From a checkpoint of a small image embedding model.
Data: trained on capsule endoscopy frames (Kvasir-Capsule), 149.7 epochs.
Rows from block 6 of a small image embedding model, named by matrix and row number. Rows with one number belong to one neuron. Each number is 128 + 32 x the weight over its row's rms, rounded and kept within 0 to 255. All counts start at 0.
After each neuron's rows are labels from the 100 images, of 14848, where the neuron reaches its highest value: "strongest on" is what is common among them. Only what is clearly more common there than usual is listed. The data: capsule endoscopy frames (Kvasir-Capsule).
# fc1: MLP up (model.blocks.6.mlp.fc1.weight, 384x128), inputs 86-127
# fc2: MLP down (model.blocks.6.mlp.fc2.weight, 128x384, transposed), outputs 86-127

fc1.128 [ 98  58  76 100 147 141  96 187 100 114 140 105 164 156 149 131 150 118 180 104 131 157 121  68 118 169  87 103  87 149  96 165 117 153 109 178 181 115 113 108 122  92]
fc2.128 [ 82  96 126 151 150 151 101 105 112 142 152 168 145 138  86  96 109  98 148 211  55 127 179 109 100 171 148 147 167 175 160  80 171  64 144 202 156  95  97 144  94 110]
strongest on: finding: reduced mucosal view

fc1.379 [144 130  70 142  84 159 142 116  85  87 104  86 113 120 128 152 121 149 131 121 110 149 156  80 182 255 131 114  93 127  97 145  86 104 184 140 167 106 110 139 154 147]
fc2.379 [109 123 118 119  80 200  64 193  94 111 123 159 145  95 158 165 108 112  94 104 171 127 147 120 103  85  79  83  75 135  83 154 123 153  97 111 150  81 146  98  97  62]
strongest on: finding: ileocecal valve

fc1.347 [ 96 102 129 134  99 131 156 114 150 130 123 126 165 155 144  92  83 101 135 152 100  91 160 107 169 166 140 147 153 159 117 184 157  73 118 162 147 108 157 180  71  94]
fc2.347 [200 198  87 108 123  95 117 127 159  54 144  88  98  80 106  72 143  73 121 149  89  60 159 128 153 143 152 135 144 140 159 153 178 164 116  67 118  90 126 126 176 108]
strongest on: finding: pylorus

fc1.341 [149 104  71 130 135 130 151 182 128 133 161  96  91 135 176 114 141 140  98 118 117 102 106 120  85 222  70 101 104 165 121 164 110 132  91 140 147  90  99  51 147 112]
fc2.341 [188 123  49  84 192 144 113 110 116  58 104 121  98 184 111  79 152  45 153 178  75  94 112 136 125 182 146 143 151 195 161 109 180 166 146 166 179 115 148 153 180  95]
strongest on: finding: reduced mucosal view; finding: ileocecal valve

fc1.188 [155 126 105 144 117  40 118  88 114 104 136 134  98 107 111 105 128 101  73 102 108 110 122 132 133 181  80 128 110 132 124 131 125 125 130 136 103 170 125 101 131 157]
fc2.188 [ 92 146  88 172  99 147 111 118 193 143 133 140 144 100 102 124  72 115  94 128 107  45 101  98 141 103 137  89  79 172  88 119 122 107  90 152 116 150 137  99 110 140]
strongest on: finding: pylorus

fc1.0 [128 101  88 157  96  86 150 150 104 123 108 144 148 151 130  78 140 119 127 147 169  75 113  96 101  96 118 166  92 195 145 148 119 131 144 157 102 109 149 146 157 120]
fc2.0 [ 86 119 161 134 169 160 105 164  63 135  85 151 150 159 149 183  91 144  90 126 141 138 128 130  92 141 119  88  84 124  97 145 109 136  94 116 117  98 105  96 107  92]
strongest on: finding: reduced mucosal view

fc1.232 [103  91  98  93 121 149 135 122 110 145 139 101 130 162 161 134  98  84 123  74 167 137 122 128 117 150  94 142  83 124 150 172 110 107 142 155 144 130 130 107 127 139]
fc2.232 [163 187 140 106 125 109  81 125 139 146  75 113  77 131 141 124 136 163 123 165 110 122 168 117 104 105 199 105  99 152 129  88 163 113 103  92 157 156  65 118 128  86]
strongest on: finding: pylorus

fc1.133 [100 127 148 188  83  98 134 112  91 145 128  93 105 139 125 175 135 175 153 126 106 100 146  27 120 157 141 118 103 166 107 167 100 126  95 170 123 168 136 131 176  92]
fc2.133 [ 80 137 139 124 117 114 113 134 143 128 118  99 141 174 138 153 109 172 137 211  85 118 174 153 134  92 143 152 138 173 140 130 103  87 142 207 103 123  77 144 137 127]
strongest on: finding: ileocecal valve; finding: reduced mucosal view

fc1.174 [154  72  81 113 118 162 130 123 141 148 114 104 110 137 163 156  89 148 162  91 183 172 114  72 163 152 120 141  84 178  81 146 106 125 159 162 127 129 118 136 110 108]
fc2.174 [ 64 137 195 148  78  70 166 147 114 149  96 100 137 133 156 156 102 204 112 152 104 139 176 134 117 130 168 135 149  88 156 101  58  73 126 116  83 165  77 118 108 193]
strongest on: finding: reduced mucosal view

fc1.344 [ 89  88 109  69 115 116 129 135  99  78  98  89 142 191 138 126 146 135 170  58 178 123 163  88  99 116  89 116 117 107 100 211 114 106 128 135 128 157 120  94 111  95]
fc2.344 [150 139 111 144 119 116 160 146 130 141 155 131 114  77 105 114 120 139  95 143 131  97 128  77 123 111 128  77  95 122  83 155 173 144  89 113 118 156 157  94  88 133]
strongest on: finding: pylorus

fc1.329 [146 174 142 183  85 106 147 131 100 136 126 118  62  91 150  98 125 144 135 134 102  83 107  43  87 142 145 100  55 146 109 150  60 144 101 187 111 126 147 107 138 111]
fc2.329 [ 55 140 113 192  82 154 140 151 108  59 153 192 165  82 130 174  68 150 109 163 142 112 166 119  97 136  76 109 115  93 111 152 123 118 109 159 108  79 103 111  89 137]
strongest on: finding: ileocecal valve

fc1.67 [ 79 109 135 154  64 141 169 140 110 107 110  91 118 158 153 159 104 173 115  85 161 154 126  83 130 214 128 123  48 111  70 169  64 113 169 151 136 122 141 134 112 130]
fc2.67 [144 124 105 107 143 218  74 160  99 146 130 197 193 115 150 154 133  82 122  67 199 154 107 180 170  79  89 116 123 170 110 136 141 170 111  67 127  81 155 123 135  72]
strongest on: finding: ileocecal valve; finding: reduced mucosal view

fc1.48 [127 125  84  76 165 126 102 135 160  86 102 117 143 124 138 116 123  79  94 124 112 155 135 153  67 152 138 100  85  96 171 124  85 152 131 159 139  69 156 107 116 198]
fc2.48 [ 99 122  82 100  82 189 116 177 160  75 175  98 105 153  29 156 122  96 119 114  98  42 114 163 125 119  80 140 119 150 146  72 150  96 100 164 116  47  93 121 131  95]
strongest on: finding: ileocecal valve

fc1.60 [120  75 151 164 141  95 114 142 131 146  79  78 111 169 129 119 158 200 104 135 106 120 169  85 158 115 128 107  76 166  73 238 123 140 138 150 114 143 115  96 105 137]
fc2.60 [194 185 152 123 146 101 162 134  99 110 196 165 151  80 162  52 146  96 130 213  96 112 204 123 151 146 161  90 122 123 114 165 143 158 124 153 162 137 174 125 148 138]
strongest on: finding: ileocecal valve; finding: pylorus

fc1.213 [105 109 111 133 150  83 121  83  68 130 152 131 147 146 214  80  89 102 148  91 153 170 114 130 151 148 115 112 107 154  61 193  95 170 123 140  83 182 114 101 141  72]
fc2.213 [158 117 128 101 204 149 110  71 142 198 141 136 128 149  93 112 141  84  88  93 127 163 101 136 107 104 129  77  96 145 114 144 171 161 102  91 157 135 159  94 115 110]
strongest on: finding: pylorus

fc1.110 [120  92 123 106 134 128 112 118 113 143 131  73 109 174 148 126 138 110 150  63 159 151 124  99 101 147  91 124  77 141 151 186 116 125  97 166 155 131 136  84 139 124]
fc2.110 [111  54 177 137 103  86 132 105 147 160 137 135 127 126 103 123 101 152  85 105 128 136 103 112  81 117 167  90  99  84 108  86 120  68  75 108 103 135 101  95  98 100]
strongest on: finding: pylorus

fc1.332 [108 135 112 184 106  94 151 114  71 127 108  92 111 116 130 115 129 128 108 132 120  76  74 106 162 128 127  96 120 163 114 168  91 108 121 125  88 152 108 148 123 123]
fc2.332 [ 40 173 178 145 101 150 154 144 125 140 143 180 199 136 128 186  99 150 115 181 145 130 160 143 134  93 120 106 137 124 147 134  72 124 142 181 115 112 127 128  96 153]
strongest on: finding: ileocecal valve; finding: reduced mucosal view

fc1.164 [114 156 137 115  97 128 161 123 124 144 127 130 124 139 123  90 136 108 131 179 158 119 129  97 139 146 114 130 124 144 140 131 118 133 149 195 107 146 107 102 148 143]
fc2.164 [126 110  79 122 160 157 151  75  88 130  77  96  72 144 176 131 150 139 191 111 156 161 109 132 179 103  77 136 158 169 114 191 125 142 183  99 124 133 143 181 167 108]
strongest on: finding: reduced mucosal view; finding: ileocecal valve

fc1.206 [140  64 133 105  86  84 119  83 119 129 111 113 135 239 160  99 131 102 141 138 155 165 123 122 139 136  84 137 138  76 146 187 144 145  87 141 153 212 133  86 160 157]
fc2.206 [ 94 124 161 156 156 122  98  98 150 114 128 200 108 102 126 131  92 142  79 125  96  93 121 137 141 155 158 122 100 108 105 123 127  75  84  85 110  73  80 107  63 129]
strongest on: finding: pylorus

fc1.24 [ 57 176 121 117 115 172 134  10 159 128 111 126  51 108 174 170 133 180 152 116 165 154 149 112 138 205 135 118 146 106  91 168 133 144 146 161  95 178 146 146 108 137]
fc2.24 [139  76 133 140 157  88 131 105 140 178 147  95 106 134 127 118 116 127 101 122 131 107  53  96 117 113 144  88  97  76 101 145 112 148 101  93 114 187 126 104 118 114]
strongest on: finding: ileocecal valve

fc1.46 [129 159 112 180 123 122 135 116 131 158 162  99 113 134 129 128 108 157 129 133 135 189 111  84 158 203 124 104  66 175 115 117 170 111 145 228 142 151 105 149  98 139]
fc2.46 [104 130 132 174  57 126 134 149 106 102 107 204 148  78 140 150 126 168 142 148 106  81 130 150 136 127 142 151 144 150 146 140  74  96 150 115 107  76  98 146 129 166]
strongest on: finding: ileocecal valve; finding: reduced mucosal view

fc1.1 [131  70 122 121 109 108  99 142 153  96 113 108  89 133 121 106 143 151 124  69 153  96 160 104 109 118 117 124  70 144 113 146 152 143 130 143 160 194  60  53 131 125]
fc2.1 [155 171 193 138 190 109 152 128 151 160  94 146 121 152 153  65 156 108 112 166  96 114 148 184 131 121 208 101 138 101 138 132  89 191 101  92 142 161 171 114 131 133]
strongest on: finding: ileocecal valve

fc1.115 [164 148 121 134 121 157 107 125 127  89 112  82 122 109 126 151 107  80 130 128 109 100 141 111 123 132 102 121 103 178 101 255 118 106 115 105 121  77 104 146 126 143]
fc2.115 [180 155 120 103 186 106 106 174 122 107  78 100 106 170 184 154 161 133 149 117 124 126 103 161 135  97 162 170 150 172 146 185 103 138 154  97 124 133 152 153 179 128]
strongest on: finding: pylorus

fc1.336 [148 149 145 155 102 153 146 138 130 124 154  80  63 144 165 175 138 199 139 124 131 108 116  88  83 124 113 149  89 119  75 151  98 154 111 223 104  93 148 135 166  96]
fc2.336 [160 117  77 155 134 151 103 118 113 132  44  68  64 114 125 106 120 123 126  88 130 117  79 140 116 143  86 126 125 156 124 131 187 117 122  34 141  95 120 115 150 106]
strongest on: finding: ileocecal valve

fc1.305 [159 123  68 116 141 130  74 122  88 132 121  36 141 108 160 188 156 127 118  84 177 117  93 171  98 167  83 142 141 100 125 136 120 115  84 162 112  83 136 139 105 134]
fc2.305 [168  94  98 111 143 113 102 156  84 159 151 150 158 103 149 135 159 169 157 141 180 175 146  92 149 111  94 128 117 143  69 151 184 121 135 140 127 140 166 154 116 120]
strongest on: finding: reduced mucosal view

fc1.47 [117  84 112 152 109 104 143 147  86 123 121  92  94 120 135  90 114 117 101  27 218 135  91  52 176 161 123 133  84 130 146 187 126 155 127 149 118 157 166 115 133 110]
fc2.47 [ 65 146 140 134 134 168 130 132 116 109  71 203 164 153 143 171 133 125 154 122 120 110 177 187 112  77 143 161 164 118 157 122 124 131 146  96 177  74 152 153 109 143]
strongest on: finding: pylorus

fc1.224 [124  90 108 100 171 153 103  91  98 127 131 111 102 163 167 182  82 150 127  91 152 156 102 104 135 165 154 113  64 116  99 237 113 165 145 141  98 169 136  72 118 136]
fc2.224 [189  84 160 115 119  33 176 146 146 160 131  87 101 161  96  67 132 121 114 179  76 123 122  86  86 175 171 136 142  56 163  63 137  91 127 158 191 187 109 116 136 163]
strongest on: finding: ileocecal valve

fc1.380 [118 145  75 164 132 136 110 144 100 106 116  61  67 140 145 109 108 114 106 107 103  86 116  85 104 133 119 122  77 137 117 166 108 128 114 160 127 129 126 109 161  96]
fc2.380 [ 71 118 103 173  82 139 119 102 118 104  76 179 138  92 167 160 101 133 120  92 126  30 106 108  91 173 135 115  91  84  82 140  65 105 123  58 113 118 157 122  83 128]
strongest on: finding: ileocecal valve

fc1.145 [ 64 111  86 139  98 170 140  59 141 150 129 110  78 140 160 132 112 141 172  70 204 162 156 100 149 123 114 119 110 175 117 143 137 141 145 199 106 161 146 128 118 111]
fc2.145 [137  99  88 104 199 177 122 109  82 145 105 186 108 133 164 128 148 143 169  94 143 127  68 144 136 153 114 147 158 159 126 187 125 166 165  48 143  97 150 157 139 111]
strongest on: finding: ileocecal valve

fc1.73 [114 119  92 174  94  85 156 138 120  90 104  97 127 118 138 101  78 113  86 140 124 111 138 159 167 253 129 100 114 134 106 131  58 120 153 154 151 105 127 126 149 169]
fc2.73 [100 113 149 105  80 161  99 159 100 180 151 133 161 112 112 165 115 126  71  82 168 160 105  98 100 105  99  95  85 127  99 107 140 128  79  89 121 102 127  81  92  88]
strongest on: finding: ileocecal valve

fc1.57 [123 156 129 135 120 180 126 116  93 129 131 121  43 105 178 167  74 124  90 101 142  83  74 127 168 130 138 126 116 115  99 183  98 109 142 125  92 126 113 123 125 133]
fc2.57 [175 115 119 151 125  78 144  56 133 163 149  75 124  91 142  61 108 148 110 113 113 132  87 102 198 151 110  94 116 148 105 150 149 123 106  27  59 151  84 102 141 111]
strongest on: finding: pylorus; finding: ileocecal valve

fc1.333 [116 103 104 107 104  77 112 107 159  75 103 112 187 124 158 152 118 125 123 141 138 102 162 145  66 181 162 137 164  61 148 144  84 141 159 146 182  91 152 124 128 169]
fc2.333 [134 163  70  60 132 165  95 159 111  94 155  89 151 153 107 156 137 112 150 159 128 104 161 148 132 125 109 150 133 198 163 122 116 131 145 134 123 101 104 144 173 102]
strongest on: finding: ileocecal valve

fc1.36 [ 58  86  88  87  70 156 173 156 103 102 142  93 147 169  93 174 128 175  97  64 172 112 127 111 131 199 115 103 141 118 166 144  80 116 138 151 127 130 130 107 165 143]
fc2.36 [156 136 110 158 115 168  75 192  99 236  48 178 150  91 173 147 140 116 122 121 166 176  94 142 135  81 114 118 109 163 117 175 102 175 129 122 139 118 147 133 107 104]
strongest on: finding: ileocecal valve