Rows from block 2 of a small image embedding model, named by matrix and row number. Rows with one number belong to one neuron. Each number is 128 + 32 x the weight over its row's rms, rounded and kept within 0 to 255. All counts start at 0. Numbers have three digits each. After the name is the row's rms in percent of the matrix's.
After each neuron's rows are labels from the 100 images, of 14848, where the neuron reaches its highest value: "colour at peak" is the nearest of a few named colours to the mean colour under the peak. Only what is clearly more common there than usual is listed. The data: capsule endoscopy frames (Kvasir-Capsule).
# fc1: MLP up (model.blocks.2.mlp.fc1.weight, 384x128), inputs 0-127
# fc2: MLP down (model.blocks.2.mlp.fc2.weight, 128x384, transposed), outputs 0-127

fc1.382 118:177148144108109087130197093120131187087117105122175136183102166139123104094147132092194177106173142063153125053075166137146090139118132101123113157070129131077133092176146097139143133165160141120109153158102094136086127155085113117082115178118084159080104125147087114129145121122085114138076097070087169108163163115058199111130125143141128138091187167195125124145108120150146123122109
fc2.382 116:081102076131170168116102132178125078150109128146102149098165128145166204200104141127115093158109121176060111159123088143123125109159126156139104113146105073182100144087078144069103152075107063128142188156141114141167173096186206156156127078143128150153132128081135125110143140184111136095125176148128138150113145106155119100162122130138148071166097127095139101144119115132179188102068
colour at peak: grey

fc1.283 100:155129147054125107124137087140116158109103073138162102188117184130133160113158163128117152137166120077156129107122095123169085140144178107143130144083117132116094093172106148123162117200130113179024137110166073098095107143120141121122131130168107107101116134137111081134132183126123090136158074080086143173186146106050204116145092086150086144074156140185141143139174166106137127137133
fc2.283 090:116110161115147106106114111140119130147169132145123129151119138139083092034125108125101137144159104117138091120122124146145128107123138123106161118150133255134140039115094110142127154150126174159111099100131125110115213146037082116129126171150144126120102133163145144107127151118127112146163094168126131153170136124146173156127102126131098172119122098143112115117200098099129058122237
colour at peak: grey

fc1.331 102:159135151116146145117161063133119136127148126127154121160084160157149122113129126096111138092160098096101142069123115142171092130151140084144104134069136099113151137158109164115198146165139137164063125109088073126042152171144121136130147161131132162088128120128127050178146188135123083140125118074089142153137178147083184113144062121215094142106148180156124080118211168084124111129140
fc2.331 077:176182137124134094140121079140145164123134132181144081163090152150133120093161114124131129133182081098183124157155113145131119153119175163110165090114102225100166080181131160193148150153194184153108095112112080108125147170079108118114110174140130127085133154153092102131120193156131129101167125132120146141161125163074218122154110120116079162088121138151115153135168131122115065121199
colour at peak: orange

fc1.314 119:177147085125135111128169093106152139100126106155176122147075153149140143157129138120100145107156123104067166091112123141099101133113160100116142139055155112093187142161097141104187159146124116180096150138054079130057108128193085139100166131119141160083135140122129069092179151125098074134110126073075152119130113189085178113119106184204109146128165125137147149155175129096086083100092
fc2.314 073:142138090126126082103146109156106135074139123125150098120121140169086155133140126184182145108182080090154122181128083076153128147114130184123089112107117199096133061135137142205139144156173150147104081106096074109157190139096148100103151107126118103098174125130113147113155172192172104131130092116121180117141102148086203160133131100079090117091107100160079170111108098133100053120173
colour at peak: orange

fc1.317 088:096091106086122156069113145145108156148119181113119073223130149155127105121119112049146165072137171060100071123124064189118070161155152113147124190159083164161159141119101130121113165115092132095126117127071120106103144120123153139136070125113176109139042138121134082125176151148143177100171066121156099088165117135133154160159125138132123151067159135139128124123156167110135127154143
fc2.317 075:103099090108109059150113140145112141189191157117108204120078145183077131069094150133086136170134158103121132166107103109164158143119094129104099135139114196096147055085079145161134136116107120120134103123107105165113156151064126080142145152152171066115182124103175174104157138137081089147140120097120107201145146124112143099079103104134055132144094104113098113155117113121127092094196
colour at peak: black

fc1.177 111:170147168101168110138154085150108175102094085135181110197120171136118131136161152110131162118191117065158143103119128145152089131148156091095094150075135135091088106164108143134153117173161138160067155108169064061086132185103138105104118117110131116073122138095108076152116175121109107144152093068080148175170130111058205097180099097157129137091157139175112116107161131104137128138105
fc2.177 058:103113183132156189119137134140136127158140163148120130178117179099135135136127101116126147162178084137116067109168125147115108120155128130124218132147119142195121118124121114089160180103177132119109183095115108109135147112129134154155125153185146125136104100114115147160136223117114112108180128144090145156167169108132240138177106089117097151121135161177112063125198135066193161139168
colour at peak: grey

fc1.75 096:142140125123116120143189105133131137105143093118180143202076202136100132137156145078085165113139140090147176067075060134170081088127161072144109138079119104095126135151048105106127133146115120143069155152102054117114143112125133100113123119116185149124148115113077111141147168145095072153163119065106130167130173128109175093163066118169097117103131146181126144133206136096128113136134
fc2.75 069:144107091102129118191159066133112124110107137156171171184082103186160182186108113122165135142116085126110092099186076149174097156113155146145126092115076110143106150162115140149131131132146109099132120090147106106163179149183184122171178096099142179107126183141111138117106141169174146139127185167094172153152130162088208095163108149103134093138145107175085182108182111100091152112102
colour at peak: orange

fc1.377 089:142099109087115105088133127163137125111121123144151103125107177115144108110185129153163180118135092138093132126135143107118088121139217132132129164064077144143154137188158136146119138147139159153071149156114114102062111153154128145152102149138104129129090120135124063110125176111109117103044110115098161128171126136051182137163145126096078127018223108178143136109127171080124126174154
fc2.377 120:116124067121108170112078141154122136124126144139122138096131134158166223216120139113120093103097134147054138115150153139107159130137102157145109108193141061156089147098144105085105139092113050122131195129126150155140149086205231158119112102158116156149108115085112130103138128173129127095119147134137133131124118159153109138144127133165147091180119117078130081142144103130173184106047
colour at peak: grey

fc1.337 121:191164145057120136141166070139137181111136117121159118165077110129142134104162180068106176138149166074154116106108128155155098174112126082125137141097161126064120120180100118123158118182121141137090123159080081143074161135112110141062111131137069128097164109135131086144157152155068142122145046045068153095180137144092148089134115163137157139106174178128128104116119110159130113134090
fc2.337 092:101088073117156112117110107136101074155109137122073127104137100108096155121111147133099037155044113216094097141084223159122126156100148112115108160111149103140110105099153138102097112105079080155121172158133147099099163121098167113142128103156103131155103100081110130151159114148121120110150144156137054071102138083124076148146117115123145085121105126088202111093055193114111136136122
colour at peak: grey

fc1.366 062:146144132145118112148174123120127125133134142156141164122031164137131127106120117158087161066140163117126148145108087107138104082128255104112113169064130126101147121155128114125159144106133133246113133212113081134071145138168120121112177136147157175126092135121105115126172130136066089076044144091113147115133147155122154073098139145130126129120156141101133129127121136105100093122119
fc2.366 162:106149198166096202138107119069098128136125125108118120144130126111165072198133153127128115149128127149068120120138123140068146140175127133149139115142130045180104181129128132049107156092126114124130142121095158116140051069209078179116121080065132123126127129167112118129131137054143130122149165174142123141141128138160116130129095132114121107133104145131137062125141125127180203123040
colour at peak: orange

fc1.25 107:163143104119131126128176095115119150105111100154173133156074150149132125156126141118084158084163136079081159095103124156101086117132157081115143133063160151102179121167078155103187151144110102183100136162061071126059117100185091133117160111118128171090137144127151086100178150127086076118127122051076154141136113172080178099142108170223128124121155121131144160158169134109129090129104
fc2.25 082:143132094122133074118138101156122162089171126143144121153120124168115160135138133185172140095173102085162094179159096100168119136105113172135118118092126204088120082162124147210155146169144144121137079104120093091127181155082146118121147121134117101092164153132122148123132136197190118151114081131111163136166138156075211166147134111066111105089112102173080166124130118136084041118188
colour at peak: orange

fc1.197 130:151095084118110126084178122134133138100151137142178117194090151164132130160149114124147180096154106084080122052075140159076108147127172112105131168081135137115174120180090138156156171134146121166092117111076108133059121149154142125140104131131144141114104129140139080053180154146119099167106120101094133097202071167078177151149122129172090099099215089134140173121159160097129093109118
fc2.197 074:156140109107196119150120102217154133163156107117125125125148165148139161137121127106163127141145147109165169115090100096163143159132115156125131112131083215142192105145101185213162154169124169121144102081093132128167211178075136165134112139130138111106156148135124116138234155203125104138141109099114149140136161148099166124113122115146108171127130133140114202127107136134151064121185
colour at peak: orange

fc1.358 087:169142169134114149156177107130152148124154149070137186137027100118138151163107115103107165100138181082167101062097171189186114144113153107139143159094159156080080154151127122141217093118159121169128135159169113130083112141079165152102147096142098185123088121129141113167116124128062124101144131086093125132132173089123132055152128084210132136137133179102141145113134124100109142124135
fc2.358 128:183162206129096188142092149057113135090090151156124119131144126109169046141134151119131123135112098175132114136124128100069141137198126113165141143152114096126158187150120119077103133102110194128155077144088174165153045108166051162099105148078114121118129126194101158130109115041126138139129137147112131085119125140137121146146147146135142194143121127149140097153098125105171176172088
colour at peak: orange

fc1.180 093:161148151140126126143221116096120146132129065172173124157101206106120132107126129127080147092185135058154170104078117163144076088132165073148137117044157119074104127146104160125171111123145109191116127148152036119111094136088149143099123114158164167099104134148088137153122131134095078139153132068105145162131145102104169079110116107213166142123112149121086130101141131089139136126115
fc2.180 088:124104071106140159097096150162133119132151129105157101132140080108110217189143133120093147096118140207050146148162150156157174118112127141157108141138143110139120122148188152098070154115133045127095203093140150129132130116136231136184156098171130087152119135059144135139174154131145139118094148121138087128168154138122092172134097160129135123124171118069123096151135179083156161157102
colour at peak: orange

fc1.245 102:124123137112152152129168112144100129108109061097165114171093176120117108142146146074077143086137123088140181085112087161158075093140142049123114141074136136125113139122045141105136129149115119151065125147143055120103144092117167124145143127097169184124140100121141089170111188100096094130164111043117123175124156127115164092151074111195116145103119150153126141136235148103145127143163
fc2.245 071:160122098102141130177095062111114152139141150152157164188089100189157172161112111146139123134127111114135079138211121144159074146094143171139141108127076138130128145176112126157134122119118127091155128102134099090138149145150173134152166106122139163087134208147115144102131161149206123120127192182119165191175147158085214151190122160067121103120128101162100158106184123071103133120125
colour at peak: orange

fc1.275 074:138129106066128124140174100138123174130111159125137151177084114109121115099201176039135216058123185081121129124086100166109107132121131097155104154136088117119138124150100114141114125179124125095084136199130087125109135123147132104131062131131149191117183135146128113097142165098050175104115044060124118109175116139122136069139098146104145134080175105161119104114146116137103117127115
fc2.275 082:094127061157175127126063177165116110125127113117123112085113129145137167161093109157137045143147131148096112149130185114141144135111127130095119133114157064175095109090150144102130124048120089160171170152108184118116165099149154128113138086108118096140113074075163134146147116171139060121151181182098110122088128094130109168111168107136116064150072139077147156111047132098124167119061
colour at peak: grey

fc1.222 103:173162146066144129148149034127135147095111146128137144138103108122112134093188174042113143138116141118160135105115109137145139175122153098131124158116058097084102119187124135148151132237150119126028151129183111092115126130128130124097120090143101115106158123102081057109130178120142150092124093093076110137187126115123123071102050105135127141111143125127152122097180171111143117104113
fc2.222 119:065110083131208134171128185214149117148138128140102102103142128154155173190083114176159096120098103136127129139145124102144154116168116150115157129173144129199106148083130130171085152121136124111164204134160170155122201138124166166131127082114139150212093093080162119154136130208131153148115138141121131119103102093169090130127180135108127090205124175129120173151128120135169131121115
colour at peak: grey

fc1.342 094:165132112073122115118142061158106161139101158107141165139016105123084113095136158085117185099138162099101098106132092128110127196148158145119105134115138163109149127164124120146201151166117145172081132170129120130073152120203133091141158130095064128114158113101140043122144147151130130109061085078082146170178134169104138096094113151194147134120186100129124129125141147138126087158119
fc2.342 116:195205154111120124152188116115116151099077139173176116153171136116126134079144138132140144103130088143121099123109119133149134100140096085170107154095148236079171124146118087137123133151091132096125087130141150168143113177064148138122058186154152154119127177177058156158137091128125164159147124160107128106128129154086165194117126137110111182145121104154144124138117120173132061171201
colour at peak: orange

fc1.14 101:141136158117143106140182096146149142112129087129170138190090193102123118121156151083098153109155134077147168064085072137168077100145145051128139147083125118105096132137064107131141104155129139140068141137128058106107135157090151117122139127117174148105142128113100103171110175109107074162171113064123127188127163104105180092131058105175109138099115169188117150126221136108139138135145
fc2.14 066:151108126101121118209139075121148126134108143168155191181071116175165150170113104116148115146106088132146085105196099163159082152117156165116135094120066124145135154146103145161124115127148142102142095112150090116164137172186145120178159132080135186109138185175121150108113154149149131104135194169111178168145127161088194080197125153117136114139125108176091187103172118084086134088114
colour at peak: orange

fc1.318 111:126106175124115129114180136151170123130146088122155092164127191111159114141138116117120154048160101070185163113116147174181074078128165089154133145067142099116063140138129146119139098127151136160109151146199059151103145168068115164155099124119143193132097144125168119152088149164084107095158122082123134162135163074104176103124124049168107134103121152124086142122162168092113164125183
fc2.318 102:113085070073156141086114134212153113159147159142109129124126124121151236186083098115116101107083128179068111135144136126146144128134129143116092135154114093187148160134134139100112124098138034129127188085135129151130137138130239147190161119183140113128113165071131115124109164155139137116153099141116095109141168121102148177148117157134086088135157080114134094142155165124154183121099
colour at peak: orange

fc1.214 081:092087094109120150095125132131117152111123091108152073223159255141139132141147109067075118133156126080104131134125122154108112087125141088127128143135088123137122131124075132131127156151096129136121104072140117093144153114153130130167085139105211089144104133134144135110133130121175087151187099135153100134145132141122144191169056129205079109075115101188148153107186115096137102144148
fc2.214 081:142144132121156131158130102125147158105164111128126157128145112140103047066139167143182135208095097116127085142142083130132106149137155084130111184116113114120167133141111158082163126141082194153161135158129142115104061129112056129108113168198117072145178160128130124149172116040064139125114128109117123097160111148081125077122128161121134182139119155109173130149048126126153211119167
colour at peak: orange

fc1.139 107:169156172086155147157159076104126171110106094193170117188122174107124133117158174126131157124172125066147141108113117129150097132170169081149090161079114101094087121164112158150160091184149098170055149111169063110088130151117136106100126100161140113070121108136097088149113185143112098134157098057082142185171131120077192087150106106133115140088157134177133129146159137092117124137087
fc2.139 074:097092169138147145085115134155123110151145151132138131181113147110094142077105105109071148151149106120140092096138126162129117119171107132126192106146149229159147068114095110149144209131146139147094132082125113117151186145067142151150157168139139109125111108137156134104130195139101116109178111153084110167166170122144217165180074106151114202137123144126123122135204114088156108129206
colour at peak: grey

fc1.135 095:156158084122100094161217031119130179116131146129160192182077153142125129087151169100091164109123171092139106050075135113119139111119144072123119148096081157077145109168096097126157144181119124146093153142108103126123131136162116099100132093172149177123156138155121137075163128120109046152145117091106153142160121133110144102106046135160098128108145080194138146121151109133092101119096
fc2.135 110:098117045119173116130152108221132095123106095158125136151140127159138222203132139135149133116117074164072145108124090154149144121156134118134097104137129098178110148122108144127115159150157069126103174103135146122156234144174223127163135096132130154152140136073120099122119111230125142134117131152109151114146115105131139098134105148118135082144139109154116199123162133150117167096081
colour at peak: grey; pink

fc1.130 107:142125104121131114114173104160120145106107087128168131151086155186131116146125133102083140071154143076085157073103164180124081110135137056146141146070155137105176142146067154112180172138094116176118132158084081132064112089181112118133158135115132200109125117138145094125171128118071073115144121062095157129136107189099162122158109163232111133130155109124150142151175139118144073125120
fc2.130 075:123129075113147094115116088130103170110165137145143120191117107178115169125116129155166126112156136080128084187175106119150090137110118147126115115105101190112116103154104146185162140145111120112163111114108086075139178138075167136121157091133121085083165174116134151096103145168212123130132104158088136188169148155071230169149114120065100100094097102161071149103141123102092088113179
colour at peak: orange

fc1.88 086:084057087084146132059122147137116129143100178159124113169109137159127143144127118093151184008131158098071092130130033185129058157129177123118139173154070120176167122117096109145117149134063122104121112162075108098118114116150142147175100128120145146152065110108133083117149135123149174112115071119166110108151133125124160155155140135109117101058142119146123144095168147133139149147161
fc2.88 064:122118039104105090170120112181119162136155109065133156079102130116103212136121128138081123146131163123097146186137147139122146127125114168130116121147103108112110108130101142126085130098161066121121142152153134158120170100165185078143125144150176097114203166094163168154148154191037097122166147170115110185152107162163073064117111168119100090124163107135093136131131083115117125082077
colour at peak: black